From a checkpoint of a small image embedding model: norm batchnorm, widths [96, 160, 288, 512].
Rows from block 11 of a small image embedding model, named by matrix and row number. Rows with one number belong to one channel. Each number is 500 + 40 x the weight over its row's rms, rounded and kept within 0 to 999. All counts start at 0. Numbers have three digits each. After the name is the row's rms in percent of the matrix's.
After each channel's rows are labels from the 100 images, of 14976, where the channel reaches its highest value: "top examples" is what is common among them. Only what is clearly more common there than usual is listed. The data: photos of arthropod specimens (BIOSCAN-5M).
# convs0: first 3x3 conv (model.blocks.11.convs.0.weight, 288x288x3x3, each kernel summed), inputs 96-191
# convs1: second 3x3 conv (model.blocks.11.convs.1.weight, 288x288x3x3, transposed, each kernel summed), outputs 96-191

convs0.251 098:424516428499539484486553550522519576502485428515473521465511493536468479451535519480496524524585485424499553429485456442568502481420493517501464461465493503478492432518413452406566471469478514560497546475507455459454489482472546491528551503525480518492493480496543556433504513554580535556
convs1.251 098:490401461560534476484505535510515472565465467492448544548541470554490537504441447577512516556490439433550547493473558445548430459531601427487495555545454500442541512475435425500510477491478544507434497534544467515522513479452483454502491487548454509456502504483478416462480465510544562463
top examples: order Hymenoptera

convs0.176 100:449507460467537471484503500488429509523533465566456559463446536531452530486451530496484502537477487503469474484567478503589457412506549465446484443492557532441491588523499479455578513518437451474464505421494523488479505498508482498502499583492560500521523542562554468539504545474484483466
convs1.176 091:490493570501558489480438544418504536510592539489516540532467471427538469634483501530581516455540546516535490458446514460575479504537550493450522520510524480484478544478481479483436548478481524465501483490467521445465494475473450487532441500537480498487512470432473513505422525538498442562
top examples: order Hemiptera

convs0.146 102:585476501433550510450500549445512554499443486461489443470422455466451522577480512548519495500502516491444523509514549432527502521579512449493504512523444449506510504517508471528517499491517486424564492537450575544539487520497464505475515521537517467465500488424447494478472394425587541489
convs1.146 098:483542470419413517502469514514467559540512501535557568480518500540525493584539454550510472535527461484495464490484514471508489480507501462472424579412480481555562523459477450459474491528481428581535519479515512506457522551516551521470589570398482489480480499526520574549507466538559524472
top examples: order Hymenoptera

convs0.212 114:554475537479475482465506505492456422529533481523509534464509486465581530524455493518514501484514477551458529524548465449524560527501545493463501522501475544480393577517480459445516485480509506546502470458430518427498479590509465533497458585489523473495468450476488621511517528445488375593
convs1.212 106:508538507554466461494486583527531487438434462485506450477542505466508489499464489506518503464535456537478476444477568483513557506547563509573504519610496467491522523505566443496512473449465474449539525465534494532509486432525492550500537542404460537542476415526547498498520457537438397575
top examples: order Hymenoptera

convs0.48 109:467507508528491375476433447545528507564466455455463500491492468507522522550580488447498527435465489508489478531561495468503466471441493525442447453495500538509521459480508473583518474527472473461494527472461425506485435519433537510538501440490554461470477520504513413510558479504461516488
convs1.48 105:570524462461483465483482523529523506507463412542503554525530556493602556576458515553452468464500560519416449515457511507491501448422470499550541420593487564496478539517516431491487527570586538503517605493481455526492509501486470485501514535511522479499522478556509478491466519545530540524
top examples: order Diptera

convs0.274 111:571510541478505504552538460439460522578479465501539476546493448464512460416484480531583505489521493501492447428556552552515554368507532514491475516472566482544514551486520532458521471532513534502402537491601468436410545505440470523506446483519497406463507527481525455508492483541515441568
convs1.274 092:528505422562536531564487509482479533529478467373500511512503460537465469491436533476510492528478544597525439422528512460501468482493526529531468426469521478488516536526553554539555514447451482544477424450572472447508516466512438535490551452572510426539585479475487437489466506567470543446
top examples: family Sphaeroceridae

convs0.227 100:434412461481491475494517492585424515526460514568421444512454545492463511517516509528539601475407484485490567484506541472468468493431553459518403470522466482485462562527543473517492540515493479529499454494518467507480433447485541456497500488433493542439488519476492497518513477482512456507
convs1.227 113:461485448500534484552497541570467582510510502540483499559492464504457416501520554536600541465523488459515543456438569526527445440428459490551468542456469491538458497533522467474497518481491441408500478494519465514481408489469478530435524487562435562463528486483549542462478502556442521458
top examples: order Diptera

convs0.162 116:473472498493508495499483481477411434479456564461578545499446543466524485482473517487518505517479470538461533517469506541467502586416554515459544488484434524544545515469493425502562529565546503528528475526490481483504508539475493593489577464467532501495551469509498500466521507475466505518
convs1.162 106:567451494456520467496488427505628487464463535441533409490479512489543471498462462496513477410494451526543540464489539459457480545508525552484504522450501525531539500532612477504538545530522518512520513507496508500494523406554489459519503486531557460444470428553464482441486525476454502493
top examples: order Diptera

convs0.77 107:567451493560533507472521538516441508529534525509486482493425556463455499532522480470458513547470469462506478550502488498500475530495510524539520486519495492564399493481504468465543493413572479543468488462563471490507529497489544510507530485487588528469487481493474418506489488496469458514
convs1.77 094:494499483549567485540574437562568515501455521470501520516519521523510457492541491519551469502460483506410488480470475521464583460510462568527592468480458537507483482517465465522485524527532456447498424457512481488489510515535552480572465498486483474565498460474517448459512478543539422502
top examples: order Coleoptera

convs0.134 089:481471481472471494554564478532471467479504438533486475538467429464574501441480561486470425535467533509505543501499570484604496411527511521499453542494479580526536522575444422551481429567492516508502473454529486443497480479542459593520486431465538487504508483532483480471509516496474464542
convs1.134 100:536482418525509462451471554477486511435540536482498449513424472483497518449470503418506464486569534431501553465513523544472466457483495516520507458544534515527605522518504463539508482536481467501479474467505427522536487513652484553532598460507485509561548400490547527540565550442454519495
top examples: order Hymenoptera

convs0.183 104:457534600521518538488517573526464453450427466544538514574486465404479642466530471515435501487549522557449542493535483556500481519465450592481507530477539502490541558525541503505515523426442604592533520535443478515557477499509522482509552473496474514501503420547444545509517523512471461497
convs1.183 104:542578498523556445528498527501570504475499527576531539506480470560555581458420476459464493530474469569405497477473456527515489490533462552483577528478518466491586523537494459499502526522588550493536453508493502560484526541471432487491475499536519552496532416475558524509490544495484507522
top examples: order Diptera

convs0.191 102:515438511540435463531471565564549536490517452535476522433475527518544478426450464564510513490534462518478473463524451548449458520537435493492551516503541574534536481465475431514465530533518497527478490484468515459524496479482466532518499494507485530485516484505529524506424554569561545508
convs1.191 109:508432503524471444444470498527478509559463456487471520537468422509504497500501498566514526504478501502463486498501513565510469511454423478485553500511551452454539555497418486490513528519605424447465436481478497460467605522493480513444474499443430554513490389582491523540556555472499519513
top examples: order Hymenoptera

convs0.82 098:538433499441477451528506559463434499512499372479499558562539460479461478529501508506510444517480460494548450517501441491480513462484532508470428558487528551509476483443414515542489510558508411477553534464447456495460514448473456482508516502526504426537457502423505540489559527552524459505
convs1.82 091:522474521408458435506519437451445554532513474582485444431546485538539549500564554570511518482512548441450491521471468482535502508474453466552454468485478484479480417472501495516477517582497436514549480495482532471536441523494513558509521477518448531484593484460490503519538486550558531441
top examples: order Coleoptera

convs0.284 107:505485441430443463482512429513484492454479510524509545514490503433520527482585546494495507515469504482454531484439430474468406473453489512501515502451447475478510475515476479480505536500534534501617534546468538530446481475466457544483509498526498549516448540444600477489482471459471496459
convs1.284 100:516530466491481430493493584525448449473494536479458514527536495486519472507571558525457573581483512468471523556512534494438530565522518460560503493464496475510512556501480472523498463502468480464576545486500511532512529488455518500516536471484441460554529550498507527488552507554506458444
top examples: order Diptera

convs0.238 100:479550427486564533526484442555528484567474476436508492437525510523524394525493465566506483539400570495536511478487524529501559452513463526512489487581504471500521554556463547448470509493474484562497513477560509474522570597506527547544539541495501446512540484533430507468443521530478434484
convs1.238 111:506438476507499550459517458516482413560483448502443483457571516485484456502543502470476462517535449431541451512435451491523452556553519500560440467500466498489477459537519533478524488459556508411506543510526516502508576490590563536453446455458498460484427584503489474550485554492445486555
top examples: order Hymenoptera

convs0.156 115:605525552525451489434458511499502499528487443517432474481469469498527537508549495553479416552503512509554501503481467434455530561450557480522487559496531495534469540410458543507485535558520429419508570501519495467539529400508491469476497507463470535482460460540483544425460512471500404531
convs1.156 119:538581522574473514485526520459532547489491518472403524453485441569462541432495435538544551504512553449509525498492550609513512518440577447477522467503510508473544450562567469495544464475542455470506537481482497512545464474516460575492480536498515459490470551530479462489513456474497432538
top examples: order Hymenoptera; family Figitidae

convs0.221 094:506510509511451473476481482522454604503519467519459459523514431416474495446457598503461511528540473509513552523471580508492435448437436526559524515456516578561448515436489541461514512552420516512554454508492434549558493459516531472524495496499572466565600506511437504431526555497466456438
convs1.221 099:463476521547481504533479455422442575474514483549484464515443501466473552442504499519532474479529548474480543398429504532480523532531464548514434448521461498550482583446523479544476487434482555539527478404452448559586483442506530487534526487501507512538480406484496510470472469508511437546
top examples: order Coleoptera

convs0.33 104:509455434460469476533519487456492425489512485468488548408476445434597526438430511542526493422439476576448473524488522492473478423510463497519516484504554450507515472477490466456481500472535485584459535527533477506498477435506452496455445504499555496478493477488492558583463458560495488482
convs1.33 106:547496454476522568549433550485488456498456451408478539542442537550498592416546492503445501492457513557493486457472465455493475461494514468534477490466539508477567471470485476476483426504535439458507447505465442545488495482515428451498476501490525540518544450526381527539470534503530511527
top examples: order Diptera

convs0.6 107:511501537500497437436507452479466488540478469510465514506470475444488500457519477463480454529500567577447506536476517518536522489483549546511469497519451494516478531442489460507555500448529492544480521428413519393547453484546488495419454495435481455471499510554462485494515464524504456505
convs1.6 108:451468593486529408461464557524497498500489528464536525501520489487475459402530477459566521401520514499568502574533508528477560449515561524483480505496518492523454485500379558478536503420603466543485454539442448441500484468481508482527451532486498545486497429534513482459581498483514563529
top examples: order Hymenoptera

convs0.259 086:478436445482528453507423503567444509496516486401514503498527492449470437462553429505459493590484543423528559503533512554458541465511490459484543507481444448536412455501503435518464564482410483523480503470482480507471473495433509435439440500534471414502544478497466460444463476530536477564
convs1.259 100:530472486510475508453459451517504565512487542448489521500438537484477508464461447476570473591530465549511512517444451526500488483489487547567526513531523526515495542532471452490477492442496477485480524538485541468542486537403485483456468554500573535515534513577476436505481494531511525523
top examples: order Diptera

convs0.101 106:539449552484394475507456521463506472505469419466483535470476487511525444480513517545459437487506475497493433472545473462550515524486540530426576498472522520500568561520549535469463479484512585485554533547484474446506507542492485477519520465489519520520520452418468508469544514517515581483
convs1.101 103:603528495517496452523501497487469485519458489385427486495441530509494622577526476620451453490502538568455510533598559513475446569510536563485521480494478543441577531585519503466459540522566547554475545455529504533556514504454516502518567532534481488524520403622543499489422498501500458530
top examples: order Hymenoptera; family Diapriidae

convs0.286 100:498532544446443471471431530490561466487441516472532548503478481464510527439564496503512506456496538504527542492499518439489518518462478531562506492532495542454541427519531459497460542432446476538453444523494453524468493474398478504468560517480539507539418477486530507557544463556512492507
convs1.286 103:515615457462517513500502567543492519548491501532527549561551503513509549567529465484518514462389540550509503472553424481488497492498522470538577597505481545453522581531516476490487543542510508571472489510553367469493517533535470508511489564568492504571491466524479528470547424519547547510
top examples: order Diptera

convs0.26 108:486449475464482501554534504460472447536495552585503537490491495417443523580579563436462513533486458483476543447494488471480535512456536521485500489546473467510435486481429467524421481477503404433478556530432516508485535458519384509508464554535480507471482444513462533528453450550505503540
convs1.26 114:470493511534503526459589482484517473527501504491510570411545489554529568533453502540456484482501565502524542479482520494509456488513468525521511478536473507446538446495474509528507475553523479431489541405443498492492511484447476523549491479490546564487532508556483488486544501526482494490
top examples: order Coleoptera

convs0.188 102:436513460563518471563435558531524478493482530550481566526451467457581512482463562503499509472496450504518514488502565542497492577459530493511496496426529485540510456489494557470521465505574497584430471478414523508518520532481488493550520491423472485428496516434490505493460513495505571521
convs1.188 104:519492501515471584480538525558555482537517505475528501500435474485468505502446533529505405487589377445510531420457618538499446489408570499481539453505486525565508403422476529470523518505509507428528489482494458475456457435524504546603459491438475529445502438550497482560495454458456510488
top examples: order Diptera

convs0.147 100:581510494570499517483553499513589498513528517547464474515483471539527474429451503483576520505517547491465526480394499587440519477480453495499467573521517492524471556456482438514415410498474511487443462505452443485530487454452510519427475483500504448513520480538478471489544517423545475543
convs1.147 109:503544555582544505454449523485509460588468496481479504512439478493520449461515512513483467522479554452519473499486483446482447564524532512592430481493495480466466559529429497503422523550492564422457467514444511447506533494513507423511553423471514466514482477504482531497465537455517490570
top examples: order Hymenoptera

convs0.114 100:503519532440527484497515501467498464456481524481453506468429537556456524397434494474582503478495561459561527524502471528472575545490539494564493487485471476536511487477570497502477511488544518506487490387506489474435566473494560501407517468532499441447551558516529466497547478463471460519
convs1.114 111:441479479482468515515473445454523513411486504456459555484531452567448482410545410467435580427474501513436474463519501495514530497475497516521467455498509438468535474453519487518466448511414503584531525506513500519499468514463447500487481468486481511451548422440465545513510506427519387499
top examples: order Hymenoptera

convs0.89 095:507505476457505503421521491515491468455497469537381489465599527518529563512507446538566452508530496490476485543542527497388519540548523476483503498515566525487513507417543498484543547476555654483410573532506531510527513541499471526546507530518486557462478556530528510520476577443494454482
convs1.89 095:451469462444446403498483462401614508478496498509477447457530538504448477483446447453521524524447490550504425553502499451588612480468479562420551483512474440521535494532574603488556546535567527515491515502543485421527463475498468583538465435510466496475455504458459452538538472454487446539
top examples: order Hymenoptera

convs0.213 106:503519498524466504529515476484449483555472584459484450525438413462551440575460459468504492572485470417421540526494489484469511505415546515481491489515518497463430559547515568505508508541533493517622477513509534440489468480485498495539487487503516470456465546512537467467519527530526587509
convs1.213 117:436478500545511536512518417537553447513563528513522486509460493515464491520493526500495507542471511539455517512432547514444558511474499450537411493471455528491499443478411494510489513483573517544533516454549500572454501547546553505489528504459471448504417506461463533429516492487545535486
top examples: order Diptera

convs0.208 111:449484474414542445502444495495472543469573504499427599455425535483489536486488548450489465447484541509530495483535485444505534529495585432558505455460493474480476516544451526493450569493508584538479516495518435555462424439452461492523536623477483508477547526454509518492479522465492480466
convs1.208 110:466544535454519508492470635484453538405522512497501515524529469487460563487516496414475481496441429506532609482541508483572491512430502486439436480528504503523475405484445526463491524550480506455507486507452514581494448476401478419573501556502530532489446533537538549496496542477541468461
top examples: order Hymenoptera; family Diapriidae