From a checkpoint of a small image embedding model.
Model: arch resnet, norm batchnorm, widths [96, 160, 288, 512].
Data: trained on photos of arthropod specimens (BIOSCAN-5M), 24.9 epochs.
Rows from block 9, named by matrix and row number. Rows with one number belong to one channel. Each number is 128 + 32 x the weight over its row's rms, rounded and kept within 0 to 255. All counts start at 0. Numbers have three digits each. After the name is the row's rms in percent of the matrix's.
# convs0: first 3x3 conv (model.blocks.9.convs.0.weight, 288x288x3x3), inputs 20-29, a 3x3 kernel for each
# convs1: second 3x3 conv (model.blocks.9.convs.1.weight, 288x288x3x3, transposed), outputs 20-29, a 3x3 kernel for each
convs0.102 103:090093136129081077125154102161111135193150113151095096111144144148110179175131162039094170173130164138170126130132129109104099148192160145110114147094143127076123102183093117123182160129086072171120117152127187091115163124138066131122162150110108147133104144181152078109
convs1.102 102:189186146076125136131174108187173124102151143104146153122112130153169126059144183129116156130113136118104124160074163113168123048162085184189203089130192100142158150080091173136110071150177132089178067147117101120101138167158135178150090078151133147220113120117131174140
convs0.103 099:141154128170091137050117104137100062117175124091140133124125080163129143203082119137132092159159048068132034102193104127119125107157118106067172072114123123099184103143136167162132087120138131186077099164163126081118144131165083104126154123086169104125124113139140166146
convs1.103 095:160087079160144174163093107153150114126068116157198106134109125187095045108114116151126114148137096144146140188133182096107141150089110144183162140136108109133182156110142119150112136156133058085117118167089158116138114159088122128157084099062136104155135112173152182109
convs0.104 096:067217133174158112169135129091100137133106127094090112145135150079129109137125078092124177081117131115140112122083134191142090134128094164118131116139126059145099133074133098123112134093153149113127120125145148114138100107161143184151106180128128171149150137092083130102
convs1.104 096:097128071135157113141094058112164163144233191133149141105078116143086125167155149081046255091107131133097117159199109137079073183087095126076105155125158112076140107173104123089170128150098176154119112154073163127140153102146145111120114178150117132122111119137174114112
convs0.105 096:140150121126122127100109103161133189154157144135110098043093123129083078172138090106070107115101120123085073115100183174122102151118147118169134188117121151128079156117161092120115109185123139174187181182079176156142095099127142109075143148125155117115154165190092106156
convs1.105 097:111101180112113131102165160211167116210161060151161119131161120183169116147131116167131065100134133133151148138182124103115092171157095122105110126125132110139129154127119128080133144141097116138081125145126083099180156153121170195124129166137109119120143109147145105140
convs0.106 102:154103126135191098190138110127139131127134150124190131129134130155138182106106080119115119070105232130125207136185100152056141080127143107096123199158140126160118202171114112153151086121115171089109150064084156086099186137100210127164136174085075140147159096125147146144
convs1.106 101:144089111110096122111148122145157174124205184135109101185080136172184086159065108185101066116103134185132079144184165203214155124128140144143092085112091135106157123090083102075169129121105072110154140145146090136150181177140138138070110125109134145128084160102140149137
convs0.107 093:104090123119131158068071143136113109109140192153189095158160118175151078155068120098096148100122095085043091111135098125135153142142159124112096129119100109103142151152144083147108123090121134161120101143119112118156129092106128101163174208121163102149124079107140120080
convs1.107 100:139126129171077153116181152087088104110056142094072096120171124151098108136152134140122098085100111112166103236124139159186125139093146142123123134096138109130096125112138084067174143117111117141139091117138093154141131094104144127126092096138120168144147142144124150101
convs0.108 118:171093145109153091127165176123145075130135131168142120134107161130127088128090177186122102137143120148052160138145108092058119110120132136128107095189120104170154163113111141057085066109169119150103098111208125103086105126122082129103086153114129135132153141119166105138
convs1.108 107:132178114147095146130175122159153073112103183129105111139139145084136090176115139096203080111117134126121140110097164140086180098118122129105151119081118144113120085097086089117116121153117164151110116177145178118155125125110175077149130121133135162076125086125125088110
convs0.109 107:085178089118093143170208084144112152144139137148123123128116129107182093096093095089128098107133052136154155134130142127101163099074119184091109112146105136123074140112111107122201137090158131142134103133106129103094117113095142052123074117128144151109080149085158145138
convs1.109 103:044088115125160082136130120130129144113081165077141128125128115042113160148132106108113152075160076133093108114098067118110152135117137110132096095084079117220132184097123080129120094161229148105116059127151161127086152124159117179086114101138114140152087089110085122150
convs0.110 092:100181129189130136182106135153043086100133113173103131128171128141103193196142166129211131143149203158179117145152146094129127117141055144126113128145120099169127130177153154145118130141085132153076110100151136067143099152114087138126138156123133117135140143095110188165
convs1.110 095:150129132160096159105143150101122114104067152143183129078156113123123178133080076192129133158142153146139173182163152101147189174127107165150133180129185081140085029139163174128091057109125072161138111096159101067081168088123134116161089132144127088127152116103121111120
convs0.111 098:116146116053122081143115121194133146139078118176138103143121092107191083182153074137143115157071133138150145123107170140128172134152119155105121087106126128154077118000134103126189187137141159137096094089066171178122124098131118120148152115097097125107139092085205142128
convs1.111 100:145141115166084122179144130148138141147180074106116104093143140119128106092168086111082093122129102168169151133125112109115155180119103134084107112125092119176089126108040214065166044102150174058143131154140109157103137155135131186141112160142144113087188150191113160113
convs0.112 105:148165105062168117127169169116182142140120172123124130121119090113111114149104126130116111094116104120151127087085101169129186139156187121108123113121130171145151214159118156118080105051123098039085174144131093144138138189073123056135143149129118087072097098143158157119
convs1.112 100:164096126100196141102093174173111192152150108110114153103108117119109162208169179138168167108108096133106098125125154100122146088070145108114130137100087110081136152062149176163137185112137138148104158139082112148113086129089110163147141100110106125128078114114141081130
convs0.113 099:148117161145117039157073146142141113217145121158095126122129139118149153139120109166149072134144088139106119132123141104137114097126093113103166063141097105109133240113106181133112118148127168097131119184103131189134113126198106081113118127147164126120123092144161138103
convs1.113 100:081134151168090163131175130152107119105037101093104092057160130149143225183078126076092109111191152135177112144091124128212120152136125127103160143096114206108154091092140129150155074152122130132157094149144178124147092127067174120146160154125137166140171143140145151108
convs0.114 109:139110133201166132116106173129165164099140118119089099108165159124118142129143114144095159072094128175104092117107094099133146147130130136157114102084164124133109140141131111155137147132139054073115166094072117209086142147180152114103076153134086032123119119128144189121
convs1.114 104:088148120116089079157119129167164138118144156167089109159186121170115139175104114135188156141124143103154096081151114107095123094127167188152128115154146184115164164126072099149168088109133155113146154229111146167119111163146128077147147080084147155151134137143176122170
convs0.115 101:165131093114120167141072086127123161097178164121138191190096157122168130128143118170169136123132129122053162104064091148127179118143131155121124095150154094180152162128114111176146114135120142124083136130176112129176155114194143104125146150096088077187101117132149107142
convs1.115 101:140167129189121118123103092104106139111098104129103145073142131126127062094153173149185087108111181118126122100079165161125146150119101107106135126171095116125148093133131106062162132181088110083072219118140158162146138129098151112165097136171111138121075106149121114149
convs0.116 098:142210199152123177121111121182128064108124141119200105131080182129145053060138124140143103168104072126158146104089134180105182155116124110107111087147117120070099090126169093127096144109140219087123092128115117148181174179168139119146131149154141140153099152116151162111
convs1.116 100:194148172116065161114127145163163098084130114112131075151152163108146085118136111092097117105144168168147196150151152112163132101077069120102152080113084170128171158151149185129118089124130106105109122109117152087136112084140153116130142117200106076092166105122111134111
convs0.117 098:183121098122096103182152132110153166158095159040136102164153137113164127125126129073098171107144147160124162171124130128176132168176134122140106101161151141096165135088135152181089109181093108134166067068101086154116166103137149107097149170140142132127193120135127143090
convs1.117 099:108119139136212111085085130136114118151151091087110129126082074118120092096126138138136122141140155145109109087096146174121151124149119148147158118110120108141136134115178134139085141128119092109180083186144155125114136107146104129171115119088151116092117126133109094155
convs0.118 104:068158098139145128179149110103133154116151105149158156095129082099117164209171131133090122150133105068135139089091089154175087148133162102092108109111142097165124165138126155125076144119125180144121105147148127147090106192107084143122144107147110108162097167137159133133
convs1.118 100:120109085118093174157146124141096057069121099146135164189225159111108168123134143127108207137145176128138090146175132159157145078127061119136170111145150108085189214124172086139123078099112100127135104134094151179120127126114136084171158157137101219237117125121142137147
convs0.119 098:115100145163115142105099084182137163123109126103165127124128172083145179078120096205165110136099088051101180081103118128127129177138124060110099118120095123173146148126106130129060121133125140168103120080132147192174185090171104182175113118127109128202148122131175149105
convs1.119 095:149171172171183166113139202201121102132088082135084102101090086133103203130155124124049162081053166128106146135136146134150144145108129131144142085123070111129098126126114151130170100146092135127110147147172106187188142113134143121109149138159119121116087170164110119140
convs0.120 098:079088156189150146108138155137119140176107064132178128143149187141151145130077120103117134141105158096132141165097072130161041152182182086094102061070129126130122112093060131136098104157153120121107135133125149079121068176137109131182138123134119128112127208159108122147
convs1.120 098:139129147135098133159086156092154083180158129147170148139072138109196108222185146069068168141174138144121105105099083136133156098158127115146133150180196112138124110132069168154172106068141103139089122103118067159101136086125183180145156115149132098115128151133151139086
convs0.121 100:067156189121096070086148056132098087148100103107129156100131144099149118088149133138131148123179150119077137103115168100139172177136149134112087146112128163106138089133144106111129139113093157143152115042084163129050110092121149111100123113105144123131114053166120130144
convs1.121 104:107205126045115148111081141108137125142127100136094127158078035103147116116087150079082209136130185138057127122075082155196138143101074181151098115133108120088094166163140068138152102147164177154100094181110152140105120145152118078167100125097133108105115180149148137083
convs0.122 094:147058107073087109179106153160120078135119207147148224133128155154124112124149131087151132119089101121180078085186157134169181121160118086119119127161092120125181108133162136140068209132104153082125073108182105065141133165118139118119148126170167100159148155116117107103
convs1.122 098:122108123141140098130175141169120122156115138096072104127104150111076140141147158109145143065121095078142062147141108113072149087088130091093150109096113085107104113159076099134190078200117121107117106134147100131127096105138037095155063097141143110151108146114146152157
convs0.123 098:114110133077158093113091071114104127113129135118159121141115111202137122105119116101114108150129120160104154154140106138117098153123239114146113119118142117148120217149133164119123114140135081132093201137090105132120162105092161078103154081173095132116155202117126137135
convs1.123 096:133131100172144145140137129083107150107134132098151098134116159123108101109107092033146167094115105123125144128176158113122132127133086123092128125150134167112122101154146135166105078186126086137153151128126096119152153121130131162097100168158129157112124157095135119139
convs0.124 105:165184156160133100111149160089198092118091122109125132163096148144130091157132104108128077152147071143200151188190122080099107131137145158113075182089151092164115086184129102104084197152074083118093139094136121073179179170128071138138122106157119070151153162123075169130
convs1.124 099:171160140125089086148159114134111132147133154149144137135145097119093150115126136110101152137135080172088141140070132122139128104128103133095146128158130113165197165187109078117147122172153101184111124144114138144132097157109153120120141143148121129169213195159083131110
convs0.125 104:155131156193099130075099102124120148182146195178124124160163150077117099101066153145122100125147165060112063163113129079179070148107129084116113111127136096130105131114152112187084152178100129135098081093122094162102120145121109034121162153103101120145159087104064133160
convs1.125 099:104113125075131122191074168157116115098077125099121151146174159163116089132121082098103086078241102118119123151096171167114138119086137149083179060088078129156137110137129123130098130128168174140119131240123179112202134123127099146095115103096138190131062095123183190121
convs0.126 101:145133187154159118107081140134112106110100099168113102198067081196128130065099139051081120036155111097115137145116110114086118168129177116148095092128132108068165136137136112093063099156132105117113075087174086146152104167167173200134133082144143138153206091150169133170
convs1.126 101:112137098124120113131097149186153143165140162107094111158137137116144103112076169100093091128160157132107166129124104193133162142182154153132121146176198121142130079173111191138074147164117137121112092121166151100171148144151137122112109075126130132058132128118110157165
convs0.127 097:139085126149112113117130096129151167140115100115111098108111107100120153107093162094111100105143107130090107120101141150095146167184158122118110082113066109146171174115103086102132148165100155146147094147130175101129149094139193082159169118108138173142099184174098080082
convs1.127 102:117086148124127136115106129183105096091144073063125103132147096112105154132190121094128100127103182121144133151107153070154122126131149136163138172132137132105115149137100132099145255123094062149168145116119168097159152120135104119154095150095132105129152105086089151197
convs0.128 100:114188106106155117134118072091139159091058062126110117155162137175175122153091103109100171180133155136103187111145156138117049087131129171170141130121060136087094169151143125141118132149146088122092125110090150210136157097149179157087121082109120087152143088133130116111
convs1.128 099:175135158142126175150095142116125123085147145096123121164147102163230164157122155093172082167089104143086146122088155152106135158156112111088147106139121103130138078121073167088116133128102124134104184148100116088158088170149158177174173145158115084157087107143136146139
convs0.129 094:102148125123150112061088110124100125145097099163155148115124172133125121121081100094149092148112086103115126149182141140122135150142138148119091162104142133073100147135112081111149118159123151175137160114095101092113161091132099187135153086104078148158154137125148101064
convs1.129 096:088092109129124101137147081130156083128112149144128117116101110085085162124132066098066139136127176152124117162110152110142111064132049053091066042121085126165098156066080065096169181117090141081092103177132158121139075121151094087093130152116125117159134133127122124140
convs0.130 105:124164092061145145122156112120115127128151158081190094096138076067165118149138096110143156162076063216091102100106159139113177209136150123096140118093113135167128134150082108185084176156091110114100153156113094119158128072138152153132110138100064168172086149155208107126
convs1.130 101:140072099133105077108089109166124130099159064145181101136120091156077093120115129138128109176078114112118131129194110084118162104154138125096120144131092135088184108164111114089122172063158136146081123142110101138116112084162139101175129140108140129126129074139087089160
convs0.131 096:199144082071070118107129093129126173117116076148050135183136116104132045178154102106151154158106183174116131109139108077168164178116116058115182136141152102144087082119110089173101127114125107170137113125163158156065091080128116151161199126115107091104099170092110101132
convs1.131 093:169113123177126128143114143073136131142126099106156128156094071139098157206099105169121119096148133140141169150146152157112140190112107052141102070053162087117132154127165134088110108202116127102112083117055116101104109071095088104094118103127102083149062080095103066082
convs0.132 092:079155137132050118168144136131168168114140135121156172109096073092058102105075152119125142135139118136148139108121117129146112106096107058094117152103080139112091109127136131159133139081119148142101127145071097116118137141083117119109127098120168171159144138151112148159
convs1.132 096:181136181156154150156106129143152138175159166164166127172160133078143142126139095102092098076088129191138148138129134182144125105136121160103087106135103072111180134091093141153118088206239109113123101122098110139118118110119068116090136058102104107115110085088149077067
convs0.133 102:193145158136148195127149141117161152162107162084147147142119103094139157077143117136132122127138166186101145149105109128152109105091127099112087114152060124051149128172152119143103148173185091062129121167035136162110157224170093122132153112100078112056139139186140162126
convs1.133 097:145134142126154125136141132144120157148103108140158083185120121075095124118065084157136080203093176121108166175147075103107152096160131114109106154150108177137149140111179153145180102099094144112086172159188144175141092127136116166129123121167159174113126092157100101142
convs0.134 098:167152141157135113089092126158108124125068174133155149115137129104133116141122115178204129173110157110126120202122109148171196122113129094138137138148125174141097125078149154126093147111170081081141129147125211134127110145160114126084090112134100120113116095105136114142
convs1.134 095:113114088140101092121206147151142177101154138161123098101131142172123097161145165091083158125068059120119134081187128148066123142158098159164109132089123150114126158109121129155145084131180118082146130186115171073139118105147155162127128109147120108149107137121097159150
convs0.135 098:124094122084092129139068100134122142133130146097122172095081088080096133105122095089088106089149066153167091139163108132127157174148118185112093098157141132163126136113120112143135132135147121079136119179117127110106152122079158088114188094191094177091156114203119111166
convs1.135 101:096125082174098149150159190172129143139120151085180169110155130117167132188113105097141131058138144104114097137131144115141160159102115108107117159119160087097086072132132132137026129189169137057092132139137083089179125134143132123146137069171145155129079135129121092132